config.yaml
model: "sound classifier"
noise_aug: 0.01
n_mels: 80
hop_length: 160
targets: ["emotion"]
widths: [128, 160, 192]
init: "kaiming_normal"
residual_init: "none"
epochs: 88.0
Rows from block 7, named by matrix and row number. Rows with one number belong to one channel. Each number is 128 + 24 x the weight over its row's rms, rounded and kept within 0 to 255. All counts start at 0. Numbers have three digits each. After the name is the row's rms in percent of the matrix's.
# convs0: first width-9 conv (model.blocks.7.convs.0.weight, 160x160x9), inputs 9-17, a 9 kernel for each
# convs1: second width-9 conv (model.blocks.7.convs.1.weight, 160x160x9, transposed), outputs 9-17, a 9 kernel for each
convs0.79 109:091136123137143166137109136153148135133138138154160165164158153167143139116102114121094124112116137129136130117114112141115126146141139148160162159150153139148133162166150146132143128138132139140145143137146145145130124122094103099121100099097
convs1.79 104:095091097098099107106119127157147146144140139126127115166138154133139120124103102127104119090087076087118131110105098103111110100097084094104106098105095110094090138111112120127117117124135103125118113105126134129121108111110114133143144127117
convs0.80 096:146173159162166144151123098127102105093121130143138146100122124142142162167161146157150152143123106091090099122129157138114140124132135117143156161161160164154180094099119109126114116148158107110114124115121133149175144155160156160165166174179
convs1.80 098:108117113112097114107118121147148155160162165172158146134140152125136129128138123120119105100106114117124132112123118123113114112140145080080111122126131135142164130150123129127132113130121127124110096074070085104112123129138152158154147134135
convs0.81 085:159125120136136110120112103144143135135141167183192191116121135132129148171171180136135138159183191160147129140135137139127153149136142092088086113121114121114102125142113093107118130130126113114104095097106107110116150138130121124130122120134
convs1.81 076:089098100116108126128124116111099098105098105103107083158157144132103093110120118119145107148121129135128118113127118128119121119114115110122124137137136130133112079098119131132121140130140112111097093084095080099125153162164168168164148137128
convs0.82 113:094127140109088090075093131118112121144138130126136125173156157137139110100081082114118112122107124117149162155138104133146144159132120191153146101103090124144165058062091098089137150188183077104125152155139133089106173161147137146135124118133
convs1.82 102:169167165163179172169149137102123127124120128138138139149165158146134122132143143112120121132155159149150145112109103110108112111117125146134126114130130145149130033054074113107140131171173127138161166168145124110115128143146152141129125127124
convs0.83 100:159105115114126104122175182112120135121120148137133125159127164152158124150131155117112080089080115118126148145167201151139154159144141101126137165170194179162127176192124122110085077096130074086132141134125127142142141142140146128115121109100
convs1.83 114:080088095116106127133148153108129131133112088091104094170159158119111056083080094088070099123116128154150141100108121129112106081090085078081073090085082085107122126126127117118095107125138137137127131105111108124111131127146148154161150138130
convs0.84 068:102100101097100096095087091167161160160157158155158156146159169164165157155149137137129130129135142138138138133134133126123119121123117092097105116123126129138142130118104101103097100090086098097097108110123133139142142141141141138136126121124
convs1.84 083:113116121128134141149151154104098094091091090089090092137136133132132131132130130118114111109111117121128133111107107106107107109111113117117118122124123123121121149146147142142143146150151112111105098095097102106110149158169177178177171161149
convs0.85 118:124128113106103101104102090152148139144138120111091110155153156159165174173178172127125151144158141153144147116125089109098105100098091118130125146127135131141131188166168149147128125121116111119101113108114116139139101105104112115124129140138
convs1.85 097:092097104101105112127136146168150142142134120113108111125113115113124126137134136125101104086088082093085098162157154147143134135133132155149138132118116108109103146123132119134124137130150098106103107110114102092079112120115116115121134136136
convs0.86 059:099108112101104102094101114164162166165160148143145145144154160156158146144142136142139138141144145146142142138143136134129123127127119099106114123124127141150148136119116112111105104093093107102106114122133131139150129136141142134132129124123
convs1.86 074:111116120127134140147150152107102098094090086085085087142140136132130129129128130121119114114112114116122125116110110110112112112112115118120118122124126126122119151150148143141148150152155113112107103097097097102108146157166173173172166157148
convs0.87 110:158133100110127118078131116134116108108118119131131126153145121118108100087091121121110122128126088087111130150159140110096093100109150136111120128139124142155172080082102089111135102085108095093087092117148158160147146141125122138147138129122
convs1.87 107:131144141145136147164181176129133135114089088097103113120104102096088089086105087085065079080070096116115123109105097108118117117124119114116114132129135144144146078077086081099112106098110136141143144146142117104112128124118117117124129129124
convs0.88 119:175160161144153120102107090136127117130114092074070104130135138133135119134149153138127139141158139157161177196184148149125119114104081135142120138131150133137102141101126105125120119111114133106089108105141128131127102120143159146153169181174
convs1.88 122:140130142131103114116081061151119127133147128119113098104097112135171165160162131125111112122134129134134148132138140148150135121120122128126138129131119109103101176141163135145121136114141155145143141128125104077086167145130115122134143126128
convs0.89 108:124137149169140154167173158136114115102132137157177192153143132129134156157144157079089100103121128136143144144118137102124124112136142146150153149141159158153159149166135159134141113134125108108113115128140141129133123114116131140138133131106
convs1.89 104:106113106123117119113149143153139116111105111133151143159133133103121086101093102101090078086084098106128130107111090094088095082096077112116112138128141136135136103108113119128134130139127141145140132106118109128111131125126121117118118115117
convs0.90 090:087113098086086111132147108139157139113127116134140135149149149147116117125123142125113119110132135132132136090109094092084104112112148151159132136174155133132138101107135143147130103129113142138142138134112110120134128135117123127130148157159
convs1.90 088:159160158170175186181185177113112106111099107105110109102107123119133123109112095079100109111123147147158164120130140137127130135139140098119119143127130116122135037087099099064094090112085142143136124107116126135130125113102110115117121126132
convs0.91 098:128111110123105152209158130128132142111133131145163162162180164155150132107107134076107109130132109126140116129139115134144137087111173110130099157160198173193153147155142121085092094108105081083102100115130124134168172170166148161139143140137
convs1.91 108:121138098131117155141189154092082081109119119133137115130133132118113100086086078073125105131113133127180149100115096133114110114123108068073064112091124102094088114140119158137109104144134130138129112079099119140103127118120122129130132129133
convs0.92 111:116113100117090126108120129135127139147135128122108094129135138123119099106114101115125133127122126111119112125134132137132137130118111149125120099107092131123125155137120125118128118128114116114158137154135122132132114115125127143132137140129
convs1.92 099:124123117130116135144160122143139148140125111080087088161156135127123115125142163148139145153120106082072086154164152149145157143123120152135140120105090098102105145145126159124145100136134134131132142147131126119109084096116123128127140136142
convs0.93 070:119102121103095090103076079112105138159165168154161143118130134144154172155146149109113133134136133128130125124133119146164129118108144088090098102098096105101102111102096102103103114119120106119094092089091100113119153146134127130133130116121
convs1.93 068:104110120123135131142134133096100093088094104098099094150142150135124117112118124125130129142144142125129105118113117111112108119121117117120119129127127127128123122124137126147144132145134114116110108103092091105118161169179180175166156138127
convs0.94 104:114137156102109100116128170159146135154123137162170174131109137131143127134137151117119112099112133178177215187154143143134120109107143102132114113117135137119114122098101128119122128148146073060098120136173171173141142153144142137135122097097
convs1.94 108:064099099085091096094115127124106106104107110108134120138107100093119120125136137092099113114135135141123111100094111117127107077085097099068096089125125142121128119110132128142124139146142113122128126119128106096095125123119119122128133140139
convs0.95 087:130139191173136097070118100136149129129111121107114115110073090090110106118122116139142123099095101130118124138138114111111139094110132125180149127106087092116141104122125150109125093144156116122114132130149154182146147132114120131140148154155
convs1.95 084:197184153146125119114137106156140137111115093104125103175169184138100098139147135115107092093118109156172179150147131120119122116112088073089109111131117121110147079086139110125128173171196164147144139122123123118112132149126129121124136148147
convs0.96 082:118115121141132148119110104143132167118150124145173148145136119145124143123114118123101106075094124144173154138163148168141168111154116109100105109102140136133114151122153131128097104159131081083102110106140140158164096128121147133136135118111
convs1.96 105:100107103120123140161165153114103093084073073068092090117104122127115122143142139131130126119116120107117121116116105117114116124132127087092079117109112096101112140149166154159154151151156108125103098088086084095094123129142146149154158159157
convs0.97 100:122117146145134130084090068110082091079087117118132117084085102123120141139124097150131129115071109111118099086132153142135132108092093171169168122124082102104115123140119137119125097150145100101100110136111130128146113116136133147161181183176
convs1.97 094:173157146147120121129143101148144136126078094094111090150139134115129111134145124155148125130117147153148136158153131133103109105127107129123137142147119112113125076114105123088144158198184146145147129116120120128120148137123129129132139137136
convs0.98 104:127123125140139147145146160146130121113124129129117122164148128121122133132134140104100116139157167161151147125119109099102101109147147139141128117108112134129144107092075109118117114118111120115117107102092104100106092101113114120128121126128
convs1.98 089:133128131143160158163166166130119099103103109126135136165136135136154134134142136079072093104137141151153152128108119115126129122125133098104096112109123122123115115131156148149139148153161152144121107090090100110114121116122124123129131126123
convs0.99 109:116113097114123130144112102141144147160145136118142177143130116103086085088111120098089083096104115128156156157179165167150127130116110104118108122136145140123102176170153124118111101132140065100129129133144153164155155143149152155159154140139
convs1.99 105:078098093099094124130150130085087098113097095100093088140137142133134116119113106097107122125118103087111116089094094094100093095085085040064081109102115112098099102106114120106078069074084102118106099104119118118098120124119114126133130125127
convs0.100 117:075097080092124153178171165159140150121110111131130144126131132143141132115114120177165158138123136149164138057083100119138155134169172102105097110127135137140159115132133125116079086084088121151136147149153137139144163159172169165138121090083
convs1.100 116:115123105132140152157178171111123132145138141140142147122115114121124122119119122092112124126143144136138131108129150166160158138142139095102118125123136144158175115149129129125115085094043117103073076082094119132136131130134128133131136135137
convs0.101 115:109113098092103140126089117163149130117123125132108103111117123131112112081080078173172165134110100096103102120135130146118097113127137112113111093098103111128136153158137138119112117123108123140150146138134129128116091105113113116123126127133
convs1.101 106:097104111121116096069092091152155156154149149135123131133121131118135126143140139125130146136122105075047061119117115114121121109105104127128137120114105123124129148134122125123122120121134120133123127111102098108087097108116120114112120118125
convs0.102 102:109153155121141138127113113191143111129118137132135168159148098084106114137143146100126123125129108094110090147181132117131139090108149103137099134127154163162170183148152177132147121118108087090094113106134147171184144135123118148150154138112
convs1.102 112:139137132120128131146165177111086069075106120097115091143107119095137091124097110078091127112101099112146170124122084099100122117122111117138139149128142139133106091086094109129118116103102134134127103096102092120107131128124116116122127123121
convs0.103 096:135097142124088152159153119160170149086136126143172142140175163151157138125143141081113105140117132151163071137127129163132145139075135094136100172162186142169147114168111094092123095150137099113098098119165141175182150126153125145117140126131
convs1.103 121:096130084125094148114164143104099096111100099119113112095113105123104141118148110062151082123100132108160155114128107105094112109103115057090074140087137104134094112163085143130120132130141113125109100063084092099108127116135130141145153152154
convs0.104 099:127117121151126145137094115122158142111140145148191141145167145147139141126130172097100102107098112127172107157192165164153112089111158090118114140144148129142159144154157125078119122129136059065095093113160176178188150133128134167149125134138
convs1.104 115:092114107127110137125173161114091064071103107102116100117106115116112116115117100106114111142120137103154163128123105106096092091077092078089086127119137130139113104117112130108103092107108114127125114082101092094082128126145135138144146145141
convs0.105 105:153139141142136138145118131105124130116124112119149154089107102097103131136145155123104091095103123122100114147153133124115109088106133117111122129139138148145156140152131128137129155125120131109117115127153169163172139159166173181180186205204
convs1.105 111:117136119111104118122140152122125119131150154145138121133131135138130115114103097145126107110100105106119134111121127140116114117129127055072100123132137135125126165158156166143108102101081112110102082079095106123127161158167160165158160149144
convs0.106 108:096134124170149187169162171099090093112135131157160153161142146145150130148130157087084085079111134156168164130112125121136129104167161149137161166172167161137119151124113105090111119126137125113138132136128122125116136153147148144146137133114
convs1.106 106:094103102108118122131144154108116111129124129124123114181149162130140109103078087088090100097109123125150168114117105107101112088099085107102088095104108112112123134116122117131112110113148134135124123106107107123110104102106115127132129123115
convs0.107 110:086092094110135134136133143046061090135146132134111099090081083103118132107112101113133133126116109117121129149147139152134153149146126152146121091095117133109096151144166130128104107086050140148157135134136123099120101111130126137124141159188
convs1.107 098:140148116119120123104116113159165175182156140099088103115139155174175192170164133135147138142145149137127133152152144143151131105075085134143148148128147151149142171170148158138127103099104112115117140138141142143126137119141135129122122121125
convs0.108 111:140131110110126130127117092098137152146132114097069061080093113136155148125105095146144134123123126135143150136126124153137134096111134104114127120142129130113104145121134116129133130138126157136110105100094091114124085101125135136134157169182
convs1.108 099:112129135117087098084079066149155161157140135133123108088090118135160178160147106127125112112108097096115132130129143156167162160164170158158152146143127118106101103113101110117135150157155159164154139121114094063043118111120126132138142141148
convs0.109 116:125119117123146136119125138108092112118123131123113102143146144126109114109126112134138146133109102099085080112113115097126144149125145158131134126122096095085086121108126128136121113116094143133148125131118128117135098111128126134115120122141
convs1.109 101:119130113125122133133131102136131136149138133114108113114112114122161153173178184113107134128125131126132125104122121133123124095085073097118143154117100106125138159156138141112129098118110117123102116131139127131128096100115137130132136123117
convs0.110 106:120115109133133117123110119131121107094104108121122116153156168170149142136136123112102097096108109125123110109103105108118110111117107175171169180168159145160152134142127114119120127121124105128138154154150144132125144155149138123126125110118
convs1.110 107:134140140139141143147155160152149140129107091090093096130127124107092069069064070117118088092061069065080079121134135139141136129129124121118098097089099105107104115100094100105111121126136135145147146136115087097101127131134133135142144139132
convs0.111 115:119133143131114117111118117125122100102114115109109108144159146127106095078083099122104110117108095093095091111122134123123149143128110131125136145152148158184182110085075082105115116125110124136132144142146156170164119125119112106110104090093
convs1.111 123:146155148144141139134134125156160165150137124118121129103106101089067057071090091126118114113105098089096091093090092098108106102105104122113118124116120128127129111084073083085074065088103139147157159151126097085099139136127123116115114114115
convs0.112 105:097104138132133151170119140161147125116112118141149157161176161178174182128109120113122103101088091097121126128131122149157157146149184129164168186192199190189158144117127117089114103117123101098101107126154148144163150165148141146129132139134
convs1.112 111:129137114131125146142171162146128109118122123124132109168134132110110089084070046050076078086095093093141151108122106137120138121123107068072099113114120124107107118141124164138138126155133133139131100064086112135125112113120121126134135130125
convs0.113 106:105148142157136197193139121119081063122131137157178166166146133114132113146138161092104099112121142128116120150127126109143113105157145137129167144148146141133129171132097141101102103137122150145135127128129122137123138147136137127126123122108
convs1.113 108:105107098108111123113141148124118098106117122134148129164137166138178127137096117106098119065085091134140157103105086112103095082097082112092094103109120129115117136119135125144118112112135132132121127111127117139127124117114120123130131126124
convs0.114 111:095141128123114108126155115122104104112108087081099109185154152132148107087076097137135128144165150147152154156150146126154132130119106189157156131136128118122100061071073096092105080114103115118150153158132124140134133125129114136121129133130
convs1.114 088:174178167182151163145159143127129131128145150156149143136163164169135117112101104115114117125130141126127112132133107108098102094103100168168178166145119123114136070088068088066097081129123119113128127140152156149144093104120125138141135132120
convs0.115 109:131125126136129137128131148102090104111141145157168156160155154148141148151140144117125110112121129142149152137124106096097097112149143137154135152141157150168179137155133138107098100096099086103110124119127132138138146146152139138143142132109
convs1.115 105:099116115125118135126151150128129118110100092100108114131113109088091073082079097078095074098098136133142145101112107108094112099115115094103085107102120119128126086109095109091102104110120141142133137119118087105099110103109104108108117120125
convs0.116 119:124107107125118127109100090155142127115119105095073059178148142112129122107087086143152150147133142144157146126134146140148135154157129155145154120116106100084076071093095128147161138150140116124161149149134145130122143122132131143137135118112
convs1.116 110:151148136150143165162171155109108090116129139142130129145150149155145128124117134101111112123115127126133127117110086099093107099105097142140157153147133139131149075094068094091121107140133142149154143135136127131126113118116117123128122114107