python train.py --arch="jasper" --model="sound classifier" --dataset="acted Russian speech (Dusha)" --train_examples=26041 --noise_aug=0.01 --n_mels=80 --hop_length=160 --input="log_mel" --spec_augment=true --win_length=512 --targets=["emotion"] --num_classes=4 --norm="batchnorm" --hidden_act="relu" --drop_path=0.1 --depths=[4, 4, 4] --kernel_size=9 --stem="single" --widths=[128, 160, 192] --mixing="mixup" --label_smoothing=0.2 --loss="cross_entropy" --init="kaiming_normal" --residual_init="none" --optimizer="adamw" --learning_rate=0.0037 --beta1=0.9 --beta2=0.95 --eps=1e-06 --max_grad_norm=1.0 --adaptive_grad_clip=0.02 --max_steps=17900 --batch_size=128 --epochs=88.0 --lr_schedule="cosine" --final_lr_fraction=0.01 --warmup_steps=3580 --weight_decay=0.1
Rows from block 4, named by matrix and row number. Rows with one number belong to one channel. Each number is 500 + 50 x the weight over its row's rms, rounded and kept within 0 to 999. All counts start at 0. Numbers have three digits each. After the name is the row's rms in percent of the matrix's.
# convs0: first width-9 conv, stride 2 (model.blocks.4.convs.0.weight, 160x128x9), inputs 108-119, a 9 kernel for each
# convs1: second width-9 conv (model.blocks.4.convs.1.weight, 160x160x9, transposed), outputs 117-129, a 9 kernel for each
convs0.5 098:541514501467426407395476540567539546529539510501486477550512504462495430508566515491532495455518477516542580555503469461430504492494489580497461468465478495508492524496537532522498470490514483506585566553474447502536473510546478518458506494496527470444462513540522504493518447423432444485522515505613606540538415498481450479
convs0.6 099:433378401456516446464437419586528499488479530464463505458499508486553601560478486412447506537569579612516552382395438493521534484438419439424484547474533636539622506537534534447455503506572454474484471476490458502485540502518481481445446459486514588604540479448487495407486511433458485512551515504419529569517419538495609591
convs0.7 104:490445463492523511564542440517506517548532563578522451509491469584492520495461519562519551468532541492426467463535495594592553498410325557473452494500500525543544557618589521460485493537525464574541494415412500560580543505513502483406378504552543515487460455480445475454497461472538457429492507484530551492451350378450480501
convs0.8 100:555494447408493543512508526482491528532504484517511491511504422530533501577699560531507540550574519463436485448413441429435443474546540468369404440560553440429508569516523522547548495510474553564473417467511556541524473478549561596606547540566524530516475525492460510547517469485445478455483574578560619541563465519499514504
convs0.9 103:569452351368437512534521486481441464533532530524431422509461459498487527521567545540488535519517458493482464532455343434502547512533540454487484503530480425365516494509526513553560472479467503497471403461533541516510549477499520519507502515542522501530514493481509510496557516529556549544572606550469536466523443410408483515
convs0.10 103:494496465420419422475483530521506495563561540550545461515557524486482501527546479406341383417457507510509483546563576481426528553531532538524412506463497539509456522482438465489450399383373548513520526528554523510513471456492455441513467490522491488506478476537512528523510547551540512482477490471524495469472482510471525562
convs0.11 101:461523516453461448496486477540556502477452474519539508483520510511514528566555472478434451455521517567559536548496513483508502514525520492510483513490538495495503448554475443452477510503511484549571541536526491529530514506505518515484480465472540529555602539480431510515488502515462471421456461491370412456409452562579511448
convs0.12 100:536596555482443473579593599561498506494453447485510504519390486494528507479505558522539567615547503481505481488484528512466483545571601460457455437428564513519567465483500525537512479490483504497485548547510500492519601599567558545519522562544502533504513489524514453533557526506534523485488474486611556532506462472445447400
convs0.13 100:448447416384388420499497546427468484536555534553482475446465450496462425451453443578564542547526527526559508347346377415437442464484531491562471501524491449485470512516510486482461468485462476498479524527510550493514515527520530502501519518483538521476457462479467479522518492501523543502429458450542530587545481398406444495
convs0.14 099:470483462510521553511551531372415434454491522580539562521559535537583640556516522540540560528534510492487397501538539661714686637614545527540514469460453468493501408431477538605613575555536493516496480489526538568541568538540526518517556492555461466502555484436469474416449423472465494471504490461478559513507552500546552521
convs0.15 105:562557552529552528539499524521536536470493450477446450495548529544525542530495412518523498539525526522512522448535516514498475429409390492574546594602554542457469546527514468470452462451529429442479475452479488518561419413467447513534562543525470459471470454454448485487455465474428419428504421430548520529551587579575580556
convs0.16 101:470437437527528517542531458454425411432446490487505526497600511389505527529611516394463484564562557517500478505512501528482509549592627481506494543508518477487407395413460470537555592587522480467490550579575539491489546521541545581566502432425483476492483466473460471459444463455397455460509542491480513484484471537550503545
convs0.17 102:475409417436445454442437475473534511533524490485431417387439467467489452553613575496526540474475456470421382520503553532488507529505490484391480535557528478475520504470467436463504520465471560485444419454444457490461557578606556475454410438469493449516522465440498475538447355432520475464509560507548552490511402475491451519
convs0.18 100:514517459441489515457441450435500437427437440499559523500511436420395455551563524445446347412436545549540413441472465473499471497522529449440430481526584501477462538519506532584600617584595462434452500470517555523486449476527507525557517500475510469459465506525521502491440472485474467436437502513541459406436457498537547401
convs0.19 095:431402482497474443454451437492456453481509478504512507445469524460540596517464488552568531504499445446548568515475472384405425497508468498557626586523506485454516483496618580551450489570567489473492528585644570473489415433504509492414493519498486452454422424419470461406401454531558547495469451445546492466487457454501524554
convs0.20 100:471458468473502514531529541454478408429385387357375461541550509494493544449443491454412482537526531580523470555577533477454479466481429493482398417319474397346472541566524573507500501510465558580576576561530464393451476540566602615596585519475451448433507530534511523520419440459444476497503536537498474445466471479478462500
convs0.21 101:592519513510537490473400414527489537496471516507558514548417547530499535527548529422503490531436504454447419555541533564544544508491483472456463509525501568508551513495443488479423363378447544510495509460480498507534504465511473493518553560588503562543523453529502512510549532495531485441540521479524535553592596555490500528
convs0.22 099:503500444408385445431473540494492457474519492554512559503426431540550462492529374466521560563514477398429486493435464563583515476433457493546481490501537468573580538503523523575538495463470508567559511464490543551486424476479460487568543543608517440403498492435405377412516539514495516516507489470494502538558535416511529521
convs0.23 100:522489504494527489482476488600568537517497522549550536473445403449412399460489453524507496473476486434435425522504467482518528512518503415462444401513496466515514558547494473527504481466446439455474526571616589568591481437500451433499523494499449500451436446498477496548518504450456426411404471424501557459462501470434365451
convs0.24 102:462446494561564478451437459513538547566556474490463468539480493465473551533537459535528517473434405417479456476432341398505521583524476493544584544525511494523532434497574569556543456456456517486448427465485487465490493541525506495505508566507653574510509492513555490474510497483476499523510539493572575521466495497527592463
convs0.25 098:413474413403436479533533550442453463471473487535499496339412516532522486532519477477503502515555502445482470493475436490500470394414468467509555533524535504541539534478468467479521612598551467485527529532529480431448407486506503552498504536471538605575443459478447370386406453463493606583534530501467448443391422419402425504
convs0.26 105:421410417435510532590557532547518492471449408458487517429415442462457466463527515574585601600528473499488495508492471444428423440492487543554475520533567504454438466500496480474470494517539505518554564564535516527531444458439491520526524542540521496499482503519565576633436485463416435417465467493532516519453464414449443494
convs0.27 100:479431418423397410440472469449458503491495525537475444532580575529469468469486498440451472459465520494483439486483507515507491523490521531561479517441557473455500542498499519506470467452461425363364423457476470466525457480490509523497453408388508446480440364433478578574548518505495474495469456512466476580515531497491455439
convs0.28 101:534509468423481570576470404565534540561500549555490497464451528459488600429530488493521581514472388464412423530510477520506573555461389591481454484493503453480569481480483520541556481407426463492486533531449444466511508573571545508497475475431550512529550494433421433491516476491456510573514498522462484542502490467430399560
convs0.29 103:448471472479393404459540547415514507503498478448411455406377392389503527526570593520514489509533536520463421498491553571541527505512540461450479518527499524491511452466518518528516540514476548508485439476527531520445554587605570581566534443433501486480529541491486398455484431459456503496560613557569602533525509538588564474
convs0.30 102:478523492488450407389406472453454439547595619539503467458476454575529511533518449470471507475449479490509511564527496434491542480466492512571539506476564481456481546502474517551540467420397489500523531517494476500521536510473420458471451503485475540549490478532470522489514544475450488529460437342523486502525495494508578509
convs0.31 099:401419445485500546554535472475513485469443428411509475398502494566493566526529530486466497578548549502523534469520547540518498552551565430500517519524516498473416431440487523543565533506480506507488496522594550472406484459472504545516521486454428470462499479538567583536424390371471497454513526457486528516529516480444516483
convs1.5 102:412549473485527495512538486431524455467472449395390343505519562498580549511506460507583582594523525424473462465574462430388425510572430543470559510453519588520463508501499474512475578545558440527639545467499553495524366419476509545526552591577437480439536524428431519494426440425507512525474493506536557465407530458443447385572534425517591503532526530
convs1.6 101:481479431478433451481519412417446445517498524491460392594507530501481447440503552593557599501515486490555534553436471458569473450495571536526547501477449484425404526557530504476468490551589543618488444500502560518532487514543487493547534509502540475514481513481506529537506508481485504557575486481541592499510488385431476503529391420422473460445478481
convs1.7 097:475418518487533446536497495519511542576507501410500455577392414478501514570478553533648504577511461436485487500582526503454570541441471537478557469628481508576511578438450524485532466516601518513524606440506526544524479440504586550590572484460549477514513506483499526463552509525508459468503460412506416529546512567475458432497472497487523540547586591
convs1.8 103:495427464539454474487524558531524544505504476514408433459519554530538486545505532527472500562579527510557389514508493493493447499464547546578512533448502510543505451569544555444511545575520444536537531469477510445391402478520480457421461533573419447433468419498450456597512431499539528555482458424432440493439517511442488504529530510445426389541591488
convs1.9 095:523487532542558483522545393560450526494528567540570507504494507513530445520490498503538492516552508504517431440563479461538465543427506543579505426508420447542501560484517524526484517525591372491525560451441494580487445434525492447522469547519520503483527485553478526572540466451555512502484484437486326504539537572472454380478537538450473541428582521
convs1.10 100:521519446477475489472502446528496489529486466477473463451628433482446537513565538561481573527566571467565478422591510472526578606450462459513443512494530556575557435461507362482463538560573503519559432469572529553419438551526496490518573469476393445452495545536447535503508476447521416456458525478500548509465442462433524504363422380512509459479481421
convs1.11 101:439461546525494490544518514511514552459419456444483425530516546485470525513523517477395483533459507497544527596461490499586541493505503479497550487565430480527538499464470451420481550589596603544499461457564466451494521556553549566541527542483450506547526534471537537499485504573581544557485408438548515433432457444471435525503507498488555516504484488
convs1.12 101:448434472519513602554560580493509520523545498506427410514526507498441488486473446476486516500502475486469458499456517472496414457537599371448394453470502463542620425531525542543468525513536640572538465481510518523486516576544536494450555560584490440431454494421372525515453421464506439494450543439504555479414439506549591576624621546493516484498516528
convs1.13 101:436377474463459430476473479554595616586526523494531495491524500481437427394477501569539470483433504481565525529468444567414443519550498421489523517555504490537514495464469433517485527551532603631448423430506523589534427509516492457482437476445448424403422462486477448530409472472462481482355389502544579541525514455422446549579571614604525473461496496
convs1.14 101:569544558530527526529523472521477462459460538508568550517468453388399455487497447481500480496437531383452422448493481495553539635607521582572584464497484550535503473411443497517496489460435426362498474441450507558501430377480492505466494481514432518461467464507512540519519441446543519523489495522504403472490462489473407460434430465442570488521560554
convs1.15 092:566558534516543515475448479506514513479514556587606556350406430396422456469472484433496504584555547563571559559509490548509539517538508501430496509473431392379382565454450513543538542537556440507510524517487449527588463529525524575548542555506525580593507506492442470501478439418468526513645609532508489492482515504499475508499535543522536498550563497
convs1.16 102:563503544621581569575572563551585542497475447533474477474498460455503403557505507537509378454494547495521509489579451540456569597512502446547461554516568511545552453535567588522495469435451447555445412494494526410426467471527485534501490494530468464481491522494539571586491508559560570554515434472503577484467460500475541470480492510532517439501492489
convs1.17 101:449466520514535427503552544502548563540560430447434326529501544514578518557509524468522552537528461464404421438553437473509451519436377535523531551514521553547512469469497523526506569506631439419569588467450454494519440410448431486434556570607435520446500526559492468540518532555489477450527494517406431495511496549443482488520446422450489507501532557
convs1.18 107:614488498577576569583489586486455450432477421451426418541603488505529483496522529388403445369474533481480402600554468525500567530588501549512466518526487572522542384436501498498507489556552488523454424537496591491448447494515480512499452372457558529489509533530485539492485428480570515542537463523530522517585557527517532553536432528503503481474527437
convs1.19 109:465471462512462472509493543508449536496499493476517471522511482502454552478537478483483541500547496526539523585533472471497538493538331509444505522431461533496537570481481447480484462443467465511565506510455430454525562436452456507482408463439560552510562539547608505589452495510555514471523522500519596508549605539555518469458493552549547477466466553
convs1.20 105:478514487490516487535575527625579567543548590611586595346351399484509475456415466496527524534556576513592525545572506450479494426446462541498473404509463522560552377499494488505536560477464459504566498471501492471431439393473472484477457442463565602507433427522486502482385364538525479527458452485502564547495539488527517546420494550550535492437451456
convs1.21 101:581518490468480472436426402495492485461493498510517467323409471440548493497513489443468508499512514519498567510512481521529546490535564449434486477478428428375388548524502552502433415456562498553562529496496495516561428481455459493471474442452552531533477446457387486555562441474535557552576577528511503467563546435472373431489507554531509510491526490
convs1.22 107:536459556439478484534459464502445461423478508511523569438479609504541476475474460521502436548427501438536462570515461578470470492440400536487504426414520479508549422378438478465487482567511475476511469449528527618561485477454505528493442471328504472470513514524553488559464507528464564548494397472556486499520404482481382502536535523474485454470533496
convs1.23 096:535503506537489493445458431490496511506496474494428437463487478526494519523560544480441502452467475527518551506498495562564584502498458408431504473474497448468485422542515507490413411556518599519553525522473526579595515438434507525530472455495482518480498430400425547531535534530548580539515455493581543532554535491485463454554549550518486534528474427
convs1.24 106:525550574567610610543556536354411373402407386462402446506490530471579534521566473411508508458514583465513559532540526487515493437599492454405569372379417449430541497561497502530480545407502443406523522483549513505558515458492538565555590576532521611538602593490495575550466542447486499446525446477467380472506503534556509620547558488516465488599487649
convs1.25 116:456398513461461477411598570553488466459390453472445537465508480497508503504476486604596549515523505493535437481520460490459501494436519501546483518443536516563564582593593487531528476414438470494472456518476504482566469508497466463476465442510480528436542516445406403487479500518499438542485558561488556471585548574495491404474421456583517559493485563
convs1.26 093:358425461544472478485556569459489501490515514506511528462504474525482484438473535462491455447515485500473501477482439442441464521536475395378409458459397484529500443534533514547563548513570526542489523551540493429420439506531506541522535588664483429323353423421406498522459489579512422461454402450466490523481504485474497521516568557500463428405403436
convs1.27 101:405449522552581546508544479425453534537510474423463427479470442424478453536488520491533519570548443446534466624641562532494489515556569456549503487462458491541518416481514476550568569618584507550540465448485602506469481525533472494469501437502502501530486437478508479468415480445502467466404427472574496518510467483431490573556597576512449516547513443
convs1.28 101:476435456524485462467459419549567572506473380458443503394472414503510539515498508697587576550475471486495408389538530445503540490453585491477532557558564566473504460476514511548459536528662555517541514403545463526558437540498512508574450425429443515534498461542480400494447500461469513554479476478444378451526561521478440403335439468531487541589546479
convs1.29 099:428486552562536470537518627524556527588582559541526469478534553514549471516446510414515472511552440538467568539567457505556525531564426581624614632548512536538530477539472566528556605514612379447562583484491509431430409490570462459391517588573510472414458524491468605564450512523519475559488500506417396508448425503408513454454533496476530438463493473
convs1.30 100:585514496473524512469502512516520528505537405562460459497506407495437532481533382576461629444601505576563483548496492495532577459501440530475485522501586563575544472474468414410480510532454508491457443417571509509419481503393478418462499417472368434456568545469474462383505424460564456480476517418457527500536471482463521594451472445518548391447521419
convs1.31 101:526514496605540528604551491578520518537522569493452534456543514494460462459481407414436462466524521531491516519507465449615506560564473486578500491500534469498434447580445576495566450405420380488506494528481504478481364425497487547512536525555444578458497547527574530523516504497502504540448450630511502509453507472452600481490467538461433475535533540